{
  "model": "image classifier",
  "dataset": "telescope images of galaxies (Galaxy Zoo DECaLS)",
  "norm": "layernorm",
  "widths": [64, 128],
  "beta1": 0.95,
  "eps": 1e-08
}
Rows from block 11 of a small image classifier, named by matrix and row number. Each number is 200 + 30 x the weight over its row's rms, rounded and kept within 0 to 999. All counts start at 0. After the name is the row's rms in percent of the matrix's.
After each channel's rows are labels from the 100 images, of 14848, where the channel reaches its highest value: "strongest on" is what is common among them. Only what is clearly more common there than usual is listed. The data: telescope images of galaxies (Galaxy Zoo DECaLS).
# conv: 3x3 conv (model.blocks.11.conv.weight, 128x128x3x3, each kernel summed), inputs 0-127

conv.122,105,173,223,211,224,252,232,178,193,176,178,189,225,218,191,202,203,197,187,186,219,232,220,211,170,249,243,274,189,164,247,247,231,209,216,196,190,195,178,156,163,254,201,211,179,233,191,168,185,237,190,210,203,172,252,220,168,180,197,144,180,179,240,208,202,147,174,207,172,181,285,159,173,164,174,188,237,215,215,216,140,171,128,181,250,203,208,190,250,247,201,225,217,187,184,174,233,184,202,235,170,185,225,171,185,225,194,221,231,159,207,214,269,214,205,161,200,219,196,197,192,249,166,163,233,237,242,234,192
strongest on: roundness: cigar-shaped

conv.49,114,237,208,216,200,184,165,181,226,196,136,239,255,191,181,119,210,181,268,217,234,196,211,224,178,224,201,159,198,213,163,158,220,158,170,126,244,217,200,215,236,195,222,188,217,267,195,208,219,181,196,192,232,191,178,167,245,223,218,160,159,184,167,198,165,227,204,239,175,157,232,225,243,213,214,164,191,212,173,218,174,189,172,192,186,224,198,189,185,241,183,194,149,164,172,212,138,163,161,214,220,161,158,244,176,205,169,207,231,239,215,191,186,220,235,208,171,214,176,218,178,169,195,241,172,148,160,171,165
strongest on: shape: featured or disk; edge-on disk: yes; roundness: cigar-shaped

conv.58,104,197,189,231,210,203,179,203,172,151,204,187,182,182,191,241,252,191,210,232,227,208,159,190,180,193,188,116,194,204,199,201,191,234,158,204,212,181,167,180,212,232,225,246,226,230,196,202,218,185,197,137,218,243,265,208,248,187,138,270,209,166,212,132,247,192,160,143,198,189,165,246,228,220,175,217,175,220,186,207,152,212,199,234,175,166,194,159,202,178,224,138,201,193,169,217,223,201,160,229,171,156,202,202,219,237,253,209,177,199,187,178,204,231,226,268,221,216,154,220,165,213,198,171,235,181,218,201,152
strongest on: roundness: round

conv.5,088,180,194,201,167,186,241,199,203,240,199,167,184,184,173,208,253,167,149,237,237,244,214,263,167,201,200,219,158,253,199,208,220,236,225,200,188,159,186,248,258,154,133,250,204,208,215,262,224,223,195,227,247,173,190,192,214,205,219,233,247,164,159,204,165,207,261,229,222,189,173,204,231,190,231,192,213,194,145,199,194,230,198,207,183,186,230,212,153,225,206,251,183,183,253,246,194,175,196,247,172,202,211,229,254,225,185,236,205,154,232,144,174,182,226,194,173,213,175,178,255,174,193,221,225,200,222,191,216
strongest on: edge-on disk: yes; roundness: cigar-shaped

conv.28,103,136,218,210,187,123,183,253,184,128,213,187,261,136,193,216,228,209,155,179,207,211,236,177,168,219,195,213,152,147,231,243,221,228,205,208,224,224,237,190,211,193,174,216,175,229,152,192,196,177,165,190,216,210,170,172,233,170,220,130,220,191,177,169,181,175,245,225,212,217,199,127,235,238,159,241,211,201,197,190,254,171,169,201,215,208,213,217,240,220,172,191,205,156,234,211,204,209,229,204,193,188,216,178,245,219,184,174,214,176,196,255,190,190,186,144,200,181,177,190,239,185,223,222,161,172,197,175,264
strongest on: roundness: round

conv.15,120,270,197,242,264,185,195,120,163,232,185,223,236,197,188,207,263,186,252,229,205,170,174,186,236,177,183,234,179,187,202,194,230,166,251,134,197,204,176,187,178,178,214,211,209,259,202,250,194,126,185,168,187,205,154,177,178,215,190,172,214,181,186,202,160,209,172,181,202,183,208,208,194,221,186,174,188,201,171,212,163,218,222,172,217,224,179,179,225,194,178,184,300,270,203,199,198,208,144,204,238,192,211,233,197,180,191,169,179,186,192,213,208,176,237,207,224,226,170,250,174,229,230,194,184,186,257,162,162
strongest on: roundness: in between

conv.47,089,187,238,196,234,209,234,202,174,175,220,254,230,187,228,214,182,148,159,164,221,229,180,239,198,252,198,196,163,219,241,239,239,254,193,185,251,263,209,173,196,218,236,191,182,187,209,203,219,148,199,201,162,176,156,183,172,223,200,236,186,198,196,198,214,237,204,206,217,185,192,137,240,185,172,208,223,168,223,231,244,172,175,138,252,199,230,180,206,205,200,182,206,212,198,173,179,196,195,159,229,205,235,180,246,239,210,261,211,190,236,256,200,270,157,203,177,239,196,187,205,263,202,251,191,186,216,138,241
strongest on: roundness: round

conv.51,108,213,178,221,229,218,214,131,203,235,168,219,200,173,195,208,221,199,281,122,185,181,241,176,186,251,185,199,204,221,156,193,180,230,210,138,194,182,185,201,160,264,220,198,211,211,242,159,252,215,209,194,192,192,149,224,244,194,215,190,171,152,206,181,166,205,257,198,211,209,200,203,199,163,217,238,171,232,179,197,168,211,260,216,269,194,217,174,234,234,206,206,247,236,218,212,206,207,189,213,195,177,217,230,246,205,240,163,219,209,160,216,212,186,235,249,217,275,198,213,191,183,159,250,214,251,228,182,192
strongest on: edge-on disk: yes; roundness: cigar-shaped

conv.31,090,218,235,207,167,160,188,207,266,194,212,186,201,213,171,211,184,236,134,213,182,240,192,221,254,210,215,196,249,171,180,194,222,206,204,170,140,198,223,188,171,187,165,169,183,170,241,177,168,195,162,208,211,232,195,180,186,206,185,191,243,250,265,214,208,246,198,132,222,223,154,198,186,167,184,197,188,138,210,216,228,185,138,231,244,219,206,214,211,191,188,271,211,189,188,212,177,231,299,226,223,213,203,184,208,224,243,230,231,151,230,244,159,160,196,210,235,161,205,190,190,231,195,233,186,188,174,161,192
strongest on: roundness: in between

conv.32,101,228,214,219,147,178,227,165,143,257,165,165,206,219,195,163,178,217,155,179,270,216,209,218,174,143,275,225,192,222,263,197,189,242,249,227,173,185,238,211,181,248,180,163,195,254,185,165,198,202,189,154,184,189,199,229,192,238,222,136,201,219,236,156,176,194,204,163,204,225,180,214,172,197,163,183,208,170,189,210,157,226,269,190,178,202,193,233,177,222,206,206,224,208,213,243,255,207,224,182,192,230,248,236,254,190,223,202,214,225,186,175,221,194,197,204,203,150,180,216,240,249,189,187,184,150,214,211,179
strongest on: roundness: in between

conv.99,095,244,205,199,235,241,201,175,175,214,248,197,204,160,268,205,200,188,255,205,195,197,186,244,202,162,211,206,241,195,236,232,206,202,216,237,213,232,240,179,127,185,216,210,241,182,214,96,172,246,182,184,211,228,229,228,220,216,192,167,141,114,197,228,173,198,187,192,170,221,252,176,199,234,220,209,151,223,202,207,221,202,254,195,190,165,208,160,238,192,211,195,186,216,181,229,230,223,203,180,198,217,248,155,199,198,225,217,229,175,217,232,184,144,199,200,229,228,186,235,171,247,227,224,178,175,169,224,247
strongest on: roundness: in between

conv.26,093,159,216,172,235,263,204,178,192,239,236,236,171,194,218,182,193,198,208,118,202,255,221,206,247,229,166,215,170,163,207,207,240,183,162,309,201,182,230,175,211,187,197,242,242,169,175,188,187,190,195,265,181,213,203,209,188,225,205,187,219,158,233,208,169,226,189,205,226,194,196,211,200,178,202,220,194,162,182,102,189,228,162,165,160,209,198,151,140,154,198,163,201,186,153,216,152,180,249,231,224,202,207,202,192,198,197,203,185,213,186,216,181,246,242,227,182,198,188,158,247,221,217,206,193,204,181,172,176
strongest on: roundness: in between

conv.61,100,175,173,182,236,233,179,194,195,156,154,201,199,196,222,193,217,231,211,185,171,204,177,174,148,280,196,221,219,194,199,204,205,251,152,157,156,167,214,190,203,216,215,251,190,201,185,159,176,175,221,153,221,260,226,241,242,213,251,241,247,185,221,271,217,146,176,241,187,199,209,181,200,220,216,238,189,144,222,171,197,228,228,210,175,179,222,145,169,235,221,214,195,279,175,152,200,211,199,240,151,160,207,212,154,187,198,231,179,166,211,213,245,228,207,199,164,196,177,189,249,191,189,162,198,222,231,178,194
strongest on: roundness: round

conv.101,106,190,223,208,195,256,188,166,237,146,214,223,228,213,212,221,231,227,151,235,145,251,233,236,288,185,229,171,191,162,231,248,214,216,220,233,162,176,201,200,167,214,171,172,231,182,239,238,224,266,188,197,217,222,165,225,172,225,211,237,193,254,246,258,152,229,216,192,206,181,183,189,212,172,195,196,217,164,193,252,141,189,178,226,235,186,224,211,238,195,219,228,194,208,173,227,194,196,213,206,209,242,227,180,233,204,250,183,209,232,215,190,224,174,172,240,168,255,173,239,181,251,232,171,229,184,190,184,188
strongest on: roundness: round

conv.65,097,172,267,179,231,138,237,215,188,181,141,224,222,208,269,206,169,209,160,197,198,218,155,210,218,186,244,196,182,193,182,241,183,166,209,168,142,173,267,166,207,185,173,212,232,187,232,180,222,214,184,198,250,208,229,174,204,206,190,199,218,256,242,165,210,220,186,266,226,216,188,185,205,224,237,150,206,192,225,192,237,185,176,196,157,231,193,199,169,201,160,175,209,135,242,232,206,212,237,184,193,217,261,178,251,221,231,210,198,222,256,187,192,242,168,217,196,223,208,198,153,190,199,165,229,195,156,145,237
strongest on: shape: featured or disk; edge-on disk: no; spiral arms: yes

conv.10,107,226,188,157,242,152,222,161,218,231,198,190,177,229,189,166,185,225,146,167,139,277,198,162,185,199,177,173,156,224,186,216,233,185,225,203,213,209,243,169,241,154,203,248,172,185,183,186,204,158,174,271,194,221,230,198,200,228,206,222,201,178,185,195,231,209,207,153,174,194,192,197,183,224,260,278,156,213,218,214,162,197,238,200,202,215,185,185,196,187,225,214,131,141,211,206,251,231,163,224,234,216,174,205,212,212,209,224,212,204,189,211,225,187,154,177,190,197,190,174,196,130,184,160,158,236,189,138,232
strongest on: roundness: cigar-shaped; edge-on disk: yes

conv.48,099,169,199,175,199,211,238,210,196,191,204,176,220,238,184,153,202,150,209,203,201,231,123,184,154,222,168,228,204,118,180,191,240,241,186,196,175,248,218,217,176,203,196,259,173,225,179,209,172,170,153,192,196,196,196,199,168,185,182,193,139,194,219,230,210,196,182,200,198,280,170,176,204,221,179,232,181,280,208,193,177,178,153,202,198,181,164,196,141,235,193,191,247,227,193,181,211,215,171,221,187,230,179,225,205,265,222,149,248,163,163,180,233,192,201,164,155,192,197,168,167,169,215,178,173,175,178,263,171
strongest on: shape: featured or disk; edge-on disk: yes; roundness: cigar-shaped

conv.43,098,164,211,164,113,194,187,219,207,167,241,196,243,232,204,231,202,234,166,218,207,179,155,212,217,186,202,195,211,150,219,171,201,208,150,180,230,212,215,238,223,246,240,174,170,176,204,252,150,226,166,203,206,201,210,209,248,164,235,152,156,148,168,246,196,165,156,228,183,191,181,188,213,184,161,216,195,232,205,232,189,187,203,205,166,165,177,225,188,162,174,189,146,189,188,175,172,180,186,231,209,179,224,210,230,205,185,190,233,235,245,209,261,189,170,252,186,182,268,218,233,162,237,196,270,253,177,197,221
strongest on: roundness: round

conv.39,094,217,195,128,190,199,171,226,244,163,207,213,203,238,201,198,210,219,189,248,190,159,220,207,209,198,167,153,263,241,171,251,239,202,203,204,167,134,169,228,173,188,193,149,216,194,205,191,225,270,204,180,240,247,171,241,220,205,192,201,201,190,167,254,210,212,201,200,189,196,165,211,210,216,234,184,180,194,188,214,169,180,253,248,167,228,265,211,199,239,196,181,211,163,166,134,205,239,184,192,216,177,234,191,174,188,227,220,161,243,174,159,236,227,184,225,170,171,220,241,157,228,230,186,223,245,254,202,247
strongest on: roundness: round

conv.62,098,188,178,211,186,239,251,180,222,134,156,217,203,194,203,194,217,181,212,230,179,185,213,165,234,150,228,210,207,181,168,174,228,220,206,165,165,187,188,238,157,177,198,248,215,174,218,177,138,182,217,141,215,169,194,163,246,143,174,203,227,198,183,210,172,176,212,274,215,189,174,220,244,173,224,180,175,215,199,201,209,164,202,179,149,184,200,234,162,245,143,195,205,209,184,162,179,221,181,194,211,244,191,235,198,195,211,229,270,225,163,262,247,169,169,216,194,250,216,171,222,197,264,177,206,182,191,269,221
strongest on: roundness: cigar-shaped; edge-on disk: yes

conv.91,105,185,194,223,175,194,250,197,179,171,197,187,162,184,219,241,196,132,211,232,195,188,216,210,215,215,257,192,238,197,177,200,246,205,213,182,220,206,150,207,204,190,247,275,233,205,130,196,142,165,189,224,214,187,139,218,239,236,186,221,192,250,178,166,197,208,185,212,172,197,222,248,167,180,213,160,234,172,209,139,214,217,232,199,153,275,197,240,208,229,233,206,212,217,195,213,207,231,164,239,240,192,225,223,205,182,212,261,236,156,182,177,213,166,228,211,267,193,157,252,204,212,188,211,203,157,225,188,165
strongest on: roundness: in between

conv.92,092,160,231,208,220,208,214,263,230,216,188,188,227,231,147,202,205,211,144,228,144,204,230,202,216,222,139,209,221,202,220,196,234,220,180,164,163,233,223,242,181,209,190,262,167,167,229,192,154,191,163,157,217,217,145,171,182,185,196,224,241,208,198,147,193,234,179,207,178,247,247,235,187,226,136,209,223,234,233,172,222,179,280,180,206,187,184,205,212,243,180,198,213,167,183,213,216,225,173,203,176,127,233,133,203,202,204,205,217,223,247,234,184,240,253,163,222,196,196,202,214,219,203,220,239,212,192,238,228
strongest on: roundness: in between

conv.68,107,240,270,219,257,190,211,156,239,165,158,216,189,223,214,214,219,239,262,230,207,229,184,234,178,197,170,162,168,197,210,187,219,206,189,213,195,228,208,145,256,220,182,140,230,211,206,189,188,174,197,179,190,192,170,192,155,190,214,211,191,222,214,206,216,184,214,203,144,208,164,202,157,166,216,205,211,234,225,209,124,223,250,245,265,215,215,180,156,167,203,206,234,180,216,173,254,189,167,206,247,158,187,164,205,238,198,205,195,208,257,158,192,244,239,134,151,176,244,191,226,207,201,210,211,202,212,254,200
strongest on: edge-on disk: yes; roundness: cigar-shaped

conv.1,103,167,211,223,198,175,203,185,171,194,256,173,198,169,212,229,209,168,169,215,189,210,249,216,182,160,205,179,234,160,229,244,239,222,126,200,240,224,151,226,246,121,205,225,215,192,199,249,193,200,196,146,211,160,204,249,190,171,208,230,148,193,170,210,220,222,233,213,235,249,197,220,168,275,198,184,211,172,186,218,173,175,226,194,254,246,195,180,206,213,212,217,232,186,213,166,212,233,207,188,260,193,147,229,196,172,214,144,224,215,232,236,160,207,211,222,232,210,208,182,169,185,226,164,199,232,204,275,227
strongest on: edge-on disk: yes

conv.86,096,201,176,179,179,223,216,222,218,170,227,197,204,224,218,190,227,200,231,209,174,252,209,167,172,224,147,202,233,184,179,215,188,246,213,232,229,193,237,161,220,226,187,167,163,230,200,206,221,182,207,234,166,187,258,237,157,178,218,248,206,214,162,110,268,195,216,190,165,198,178,183,142,182,235,260,148,183,168,194,194,224,165,153,173,209,227,186,204,232,182,221,211,229,224,206,194,233,214,189,129,166,259,160,145,180,179,168,188,232,194,193,229,178,227,194,239,114,183,219,217,192,177,207,169,215,229,199,212
strongest on: roundness: cigar-shaped; edge-on disk: yes

conv.25,091,165,213,180,223,204,218,193,158,208,203,207,263,243,160,195,267,192,216,186,247,214,145,215,224,199,242,210,196,221,232,235,218,214,160,214,184,205,206,177,157,193,240,204,185,201,251,146,155,187,219,189,230,199,207,223,245,211,176,184,175,200,254,183,217,153,213,207,221,160,205,199,274,185,206,185,193,188,196,238,185,242,229,172,208,182,210,232,174,183,225,175,218,167,205,205,198,186,212,221,167,189,205,156,286,305,201,245,185,144,166,216,202,167,217,172,190,225,227,187,195,213,173,227,181,138,181,237,247
strongest on: roundness: in between

conv.53,105,229,228,180,163,183,222,222,161,217,206,222,165,269,269,178,171,167,199,122,221,189,155,181,237,158,242,221,176,231,216,189,139,147,187,190,179,177,260,262,171,187,194,126,209,178,197,248,226,213,182,223,149,205,182,232,173,209,192,189,153,169,192,172,159,192,190,218,197,168,194,211,217,212,208,164,252,180,207,194,170,187,223,232,218,184,262,213,261,230,213,153,198,182,197,199,211,163,227,178,188,230,178,219,197,229,206,198,217,187,205,201,179,217,138,189,199,222,196,207,187,228,184,203,237,186,138,147,196
strongest on: roundness: round