A small image classifier, trained from scratch: 12900 steps, 22083 training examples.
Rows from block 9, named by matrix and row number. Each number is 128 + 32 x the weight over its row's rms, rounded and kept within 0 to 255. All counts start at 0. After the name is the row's rms in percent of the matrix's.
# conv: 3x3 conv (model.blocks.9.conv.weight, 128x128x3x3), inputs 24-29, a 3x3 kernel for each
conv.64 107 [145 165 115 117 133 160 110 140 203 118 120 188 155 167  96 127 155 122  64 125 142 122  76 114 133 115  58 111 139  92 159 107 126 131 165 139 128 122 116 121 102 100 121 158 141 156 193 122 177  89 172  51 146 163]
conv.65 095 [ 74 107 142 109  92 103 158  80 152  79 157 226 143 153 134 136 105 106 135 121 108 111 120  89 110 120 110  71 140 130  99 192  96 154  94 110 122 130  97 129 125 124  39 189 156 119 130 116 105 160  92  83 133 111]
conv.66 108 [185 169 100 181  52  86 137 121 165 132 170 135  86  64 113 174  61 185 187 175 127 146 143 142  99 155 146 146 116 129 143 171 176 141 127 148  90 153 148 157 123 163 176 125 114 136 145  97 121 144 149 133 121 155]
conv.67 099 [163  90  78 118  84 149 143  80 176 112 122 209  89  92 150 141 107  22 121 153 108 177 189 138 131 122 204 166 173 109 176 132 109 192 183 156 103 133 164 118 169  97 147  98  96  75 132 162  99 104 100 117  90 121]
conv.68 096 [156 132 109  95  88 134 139 121  99 108  73  81 128 133 104 130 102 148 142 133 112 135  59  78 222  97  76 112 255 145  25 174 255 129 109 238  90 149 125 183 141 104 186  90 121 142 165 120 118 118 125 144 147 116]
conv.69 102 [155  85 132 169 110  75 135 115  98 101 180  95 103 123 117  96 141 154 139 154 150 130  85 170 114 118 135 128 121 111 147  97 109 181 114 136 110 128 169 144 176  98 154 199 140 136 109 126 151 144 119 118 152 145]
conv.70 103 [146 105  76 131  88 113  87 102 117 141 110 105 128 106  81 124 106  75 130 141 160  98 135 116 142 105 147 126 126 104 159 120 151  93 132  78 103 178 125 184 159 118 152 160 106 117 176  92 147  91 127 127 188  81]
conv.71 094 [ 48 160 116 177 147 147 115 223  78 174 102 162 135 183 126  91  89  87  95 121 146 173 123 136 174  82 117 113 133 255 119 133 180 107 158 133 159 105 132  75 150 126 171 128 118 101 124 129 110 103  83 121 121 122]
conv.72 092 [ 79  73 115 122 125 152 134 115 154 173 189 227 141 219 131  97 179 231  95 195 124  85 111 190 146 133 123  67 107  88 157 114 103 176 147 154 105 177 207  77 165  72 101  80 103 142  78 110 163 133  96 115 170 129]
conv.73 092 [133 125 131  92 123 148  95 152 168 138 145 110 101 152 117 166 125 137  90 107  88 107 137 138 164 169 120 168 217  85 150  83  65 138  89 166  88 195 119 120 129 121 156 124 109  74  86  89 131 169 141 169 119 105]
conv.74 080 [ 73 125 141 143 135 143 107  92  98 132 131 123 166 148 128 136 163 141  95  46  76 126 153 121 130 158  43 160 187 152 162 147 156 125 159 124 142 130  95 143 120  98 127 148 147 112 138 151  82  93 121 147 148  76]
conv.75 107 [118 100 139  71  84 131 120 157 116 109  74 181  97 105 157 133 105 153 114 110 145  89  38 121 109 126 191  91 177 125  41 219 143 152 158 148 108 151 107 176 127 113 128 118 131 154  75 124  93 115 102  76 197  94]
conv.76 104 [ 77  74 108 120  93 127 139 148 124 102  80 159 100 159  90 157 171 137 145 156 144 128 168  82 186 163 130 165 130  92  88  91 130 146 130 118 146 121 160 132 159  54 180 141 127 134  93  77 181 111 146 145 170 130]
conv.77 119 [121 150 163 115  93 155  96  98 145 107 127 138  83  80 152 115 164 124 128 132 142 125 134 132 116 106 147 109 126 163 155 114 168 156 227 119 128 158 135 157 140  87 144 132  94 142 103  90  96 132 110 132 160 101]
conv.78 087 [160 133  90 110 136 172 147  98 178 176 172  85 184  89  97 104 101 120 121 194  82 147 157 126  98  83 102  76 129 108  86 122 175 134 125 127  48 127 187 132  97 113 128 167 125  74 142  86 161  31 158 149  83  60]
conv.79 095 [120 175 132 137  78 177 129 203 117 172 115 103 155 133  34 126 152  97 157  91 125 160  85 138 130 124 169 103 111 125 136 233 145 105  81 122 161  96  60 108 179 117 189  80 129 132 183 116 142 124 108 149 196  95]
conv.80 107 [154 128 139 116 100 139 143 142  69 255  93  94 146 203  97 158 205 114 146 119 111 132 153 102 178 120 177  78 153 150 139 150 145 113 125 116 146 103  38 142 106 208 129 126  98 125 107 162 137 152  92 159 100 112]
conv.81 092 [116 196 148 149  99 141 137  99 112  78 154 128 115 236 198 143  73 134 137 199 101 199  95 123 146 143 102 130 122 130 128 141 127 152  81 127 161 104 129 107 169 156  75  97  91 130 166 154  70 141 125 162  84  73]
conv.82 102 [114  74 101  86 160 146 186 112 157 131  66  96 174 131 132 114 139 112 157 139  62  85  72 105 134 184 116  96 141 135 122 144 179 162 142 166 123 123 134 137  97 161 123 165  36  74 148  98 139 127 117 107 100 114]
conv.83 101 [124 134 108 156 161 156 116  53 135 103  63 129 106  99 167 118  88 104 109 114 120 117 109 100 176 109 103 115 115 151 116 120  97  87 115 111 134 166 182 127  57 196  84  94 143 154 151 148 141 147 108 132 150  64]
conv.84 098 [ 98 146 115 141 109  94 110 159 154 135 168 131  90  83  90 172 178 112  97 137  79 101 158 133  89 140 113 150 126 122  89 145 133 117  94 124 123 110 106 181 120  99  96 190 181 176 107 122  79 156 177 105 137 115]
conv.85 087 [130 108 117  97 155 132 156 132 102 190 162 139 109 105 119 111 112 118  69 100  84 146 118 111 106 157  94  19  60  77 129  81  86 166 140 157 100 135 141  79 138 107  91 100 194  58 158 171 135 102 129  92 100 117]
conv.86 105 [111 119  78 145 114 111 120 133 142  99 111 108 146 155 107 137  80 109 107 136 105 101 201 125 195  75 151 162 119  79 141 124 117 121  88 102 103 123 157 131  84 124 136 139  74 114 145 118 111  52  77 141 177 147]
conv.87 097 [ 95 104 149 117 137 150 154  96  86 233 135 147 138 118 148 113 160  76 107 129 127 157  73 138 157 134 124  67 121 139 116  97 120 170 118 130  69  84 159 109  85  98 119 100 120 111 177 120 114 145  64 110 101 114]
conv.88 101 [ 89 140 201 114 131 111 103 121 137 141 153 180 131 119  98 127 137 164 188 113 114 156 104 114  91 132 126 161 189 129 141 101 124 153 146 123 143  88 101 109 150  79 114 114 143 145 147  81  93 101 126 105 116 143]
conv.89 096 [111  95 147 123 155 122 107 131 115 174 122 140 113 124 102 126 179 121  88  97 212 131 133 117 131 142 109 168 162 248 121 113 108 123 136 118 149 129 127 141 150 134 172  96 124 100 114 186  94 137  81 119  72 165]
conv.90 108 [146  98 133 133 150 160  77 154 136 203 238 173 132 123 103 146 173 111 102 109 159  89 115  86  88 200 255 117  67  98 131 133  78 165 206 146 159 142 115 166 176 125  77 161 195 137 122  68 132 154 187 169  66 141]
conv.91 096 [135 139 103 130 124 154  51 152 102 165 118 164 127 158  87 147 159 105  77  62 139 128 200 107 141 151 141 106 127  99 147 121 153 125 131 173  75 119 122 115 154 178 185  44 132 165 149 179 106 156  64  99 149 127]
conv.92 095 [120  73 121 107 176 184  92 118 122  99 134 117 178 139 120 117 108 138 181 204 140 160 165 142 133 122 134  56 116 254 105 159 142 185 130  89 221 134  80 144  94 151 165  75 190 124  69 164  94 121  88 115 121 163]
conv.93 103 [193 110 111 138  75  97 126 122 156 108 110 177  84 212 255  93 144 168  96 154  80  93 169 117 119 123 141 111  62 127 158 151 144 231 237 165 119 153 129 142  96 110 134 179 170 181  91  97  89 118 134 140 115 136]
conv.94 098 [ 78 107 184 132 101  93 117 167 119  44 142 153 133 109 119  97 127 156  86 119 153 126 133 188 135  84 223 218 174 119 121 110 134 171 138  84  83 169 149  82 139 183 140 185 199 167 137  99 141 126  81 127  91 127]
conv.95 105 [139 100 100 158 113 157 122 142 163 130 147 122 112 173 120 104 178 167 106 160 148 138 144  15  97 130  98  43  99 155 133  87 140 100 113 172 139 133 166 129 142 122 136 179 120  95 141 149 136 106 184 150  98 160]
conv.96 097 [ 67 111  99 159 174 169 131 107 176 108 107 122 131 129 182 142 115  94  77  60  77 169 200 169 143 105  77 134 152 146  80  89 140 141 113 103 151 172 134 167 150  79 177 190 154 197  81 160 110 153 154 105  77  67]
conv.97 102 [117 123 150 214 132 162  60 170  90  92 125 102 132 159 166 129 105 145 129 106 106 113 138 148 116 135 149 103  83 122 153 176 194 127 135 119  77  85 136 116 113  78 168  99 226 148  76 213 186 157 151 125 142 159]
conv.98 096 [ 92 113 111 113 143  85 147  97 145 133 172 109  70 189 150  73 143 166 138  83  98 142 123 105 130 113  66 153 180 158 142 117 143 147 120 139  96 182  68 148  55  93 127 133 108 108 143  47 167  78 131 159 156  73]
conv.99 122 [120 144 162 127 115  85  95 148 112 140 103 124  52  63 171 150 101  71 120 118 130 123 165 112 116 122 190 144  41 103 150 124  64 121 160 150 114 187 118 130 134 107 127 121 139 151 113 159  97 109  84 163 119 120]
conv.100 099 [116  53 137 137 142 113 148  90 168 135 124  98  76 122 147 157 155 125 143 161 135 179 158 129 181 181 178 115  92 155 119 174 130 123 123 114 124 227 104 179 123 168 187 186 131 136 128 159  79 138 128 155 166  91]
conv.101 097 [175 159 101 162 137 141  86 128 130 124 110 107 156  95  64 152 140 123 172 107  82 146 126  88  82 145 127  45 137 162 182 135 158 126  67 113 198  80 147 135  79 145 108  43 119 112 128 154 117 107  98 130 132  70]
conv.102 106 [139 146 105 116  94 136  99 154 109 122  78  87 135 111 129 165 178 180 100 140 157 134 110 106 188 118 165 139  99 103 117 134  79 139  95  41 133 138 125  81 109 133 152 126 145  86 105 147 126 141  93 173 107 120]
conv.103 104 [104  83 175 105 155 169 163 123 100  72  57  89 163 129 176 119 147 125 113 180 131 105 120 146 178 136 105 188 185 107 109 100 140  66  96  78 101  84 114 105 116  84 108 112 137 124 171 148 113 122 160 181 127 119]
conv.104 095 [103 102  51 112 133 120 116 168 170  68  83 127 169 105 123 140 165  98 140 168 150 132 133 134 122 126  79 131 182 255 177 154 158 110 114  65 197 101 160 149 149 106 107  98 161 191 112 119 101 122 195 129 116 132]
conv.105 104 [214 177  85 115 107 155 142 157 134 118 146 110 110 136 100 127 183 122 151  52 123  86  79 154  91 118 125 106 231 255 109 153 111 135  65 114 106 126 123 118 116 110 162 120 119 145 142 139 121 109 105 132  99  99]
conv.106 112 [123 101 136  56 129 120 114 107 153 154 152 132 126  99  93 122 134 119 122  93  91 158 162 148 126 107 157 180 217 127 103 128 137 119 110 141 159 167 142  79 109 157  79  48 147  86 126 168 116 156  84  98 150 110]
conv.107 100 [ 98 126 107 102 144 135 142 146 145  69 158 104 104 106 152 121  77 147 151 147 101 114 147 134 111 119 126 157 160 127 132  93 167 158 122 134 138  95 107 136 114 143 135 130 121 136 172 168 144 138  89 124 145 128]
conv.108 093 [ 93  82 116 113 145  76 166 122 137  81 123 122 105 136  84 143  95 132 172 149 125  74 126 120 107 120 131 198 169  82  82 123 130 113 138 132  57 155 122 149  95 124 102 129 144  81 164  88 105 109 143 136 161 111]
conv.109 098 [121 178 175 105  96 140 103 148 121 102 177 162 135 100 147 151 173 153 111 162 145 124  92 178  50 149  78 157  99 100 115 162 145 120 130 117 127  67 184 160  98 166 119 110  97 156 203  89 137 106 128 158 174 143]
conv.110 101 [115 127  96 172 137 107 225 185 130 132 113 118 137 122  76 104  98 104 198 171 162 174 104 144 125 106 141  99 171 130 134 155 158 124  77  88 125  96  95 112  80 160 116 171 111 104 136 107 166 168 139 157 133 158]
conv.111 096 [ 92 186 132 153 162  76  95 161 113 119 155 118 135  78 115 105 112  50  69 135  90 133 152 140 148  78 194 108  99  98  92 174 163 106  91 153 147  61 144  86 145 179  67 131 187 146 134 155 161 133 123 146 126 129]
conv.112 115 [104 120  94 120 122 105 175 115 184 162 168  84  91 144 115  61 116 174 148 151 126  95 123 150 146 186 200  47  67 108 118  80 170 126 124 147  96  75 131  75 100 170 153 221 131 112 134 161  71 138 166 181 101 152]
conv.113 095 [ 46 100  95  95  84 155 130 126 151 137  63 131 139 122 187 123 144 161 131 168 168  76 146 126 155  59  76 192 118 115 160  86 126  59  98 114  99 121  97  96 100 156 122 125 106  62 171 143 142 107 121  80 127 144]
conv.114 102 [108 117  87 133 106 120 129 128 142 127 135 157 105 152 160 138 117 164 131 168 255  99  73 122 149 103  94  69   0 156 124 105 113 172 127 148 124  91 130 148 197 128 110  96 125 130 185 107 139 145 172 164 123 174]
conv.115 106 [145 149 170 122 129 134  89  90  64 123 107 142 103 111  79 124 125 141 111 112  99 104 119 175 102 125 105 104 141 164 106  65  78 112 173 174 101 181 185 118 123  79 148 134 103 171  99 103 128  87  89 137 168  82]
conv.116 101 [ 85 109  98 118 173 138 207 121  98 128 166 213 110 124  48 121 100 135 156 103  78 147 132 113  62  93 119 117 124 124 157 151 171 140 137 156 148 196 143  89  61  87  95 195 193 122 139  87 151 122 156 110 139 127]
conv.117 099 [ 89 102 122 127 156 185 177 115  98 153 146 112 113  89 168 102 132 156 125 113 178 116 131 141 141 127 125  87 103  81 165 156 118 101 138 141 110 147  89  86 111 158  74 102 133 123 173  89 130 125 195 163 136  83]
conv.118 094 [129 116 129 139  99 109 103 126 119 157  91 108 145 161  80 140 139  97  98  75 156 120 124 145 168 111 142 193 191  93 157 147  86 133 115 226 107 129 100 116 138 155 163 112 157 114 177 138  95  94 102  94 122 129]
conv.119 101 [146 138 145 129 111 132 200  80 103 144 100  77 130 109  89 152  75 188  87 187 108 123 168 148 127 110 108 183 113  83 111 106 131  92 138 185 103 127 178 156 133  99 100 141  72 138 173 135 147 126 113 107 127 188]
conv.120 090 [152  86 115 145 142 122 105 150 117 136 166  94 111 133 111 113  54 106 141 104 102 137 150 120  98 124 118 152 147 191 114 139 124 102 103 102 157 161  98 121 116 201 125  86  85 150 130 160  86  68  96 127 164 196]
conv.121 111 [173 133 173 163 154  89 130  89 172 117  72 107 143 146 144 133 174 110 144 113  98 165  89 130 137 106 131 167 134 106  49 129  54 142 106  79 110 154 101 122 102 139 135 173  40 114  88 142 185 138  96 157 157  88]
conv.122 097 [143 134 123 127  97 195 115 124 118 120 145 127 187 117 127 199 105 117  97  80 125 115 158 143 138 123 174 118  85 142 114 170 111 163 136 158 178 149 145 101 147 102 115 122 125  97 100 119 142 125 181 113 193 178]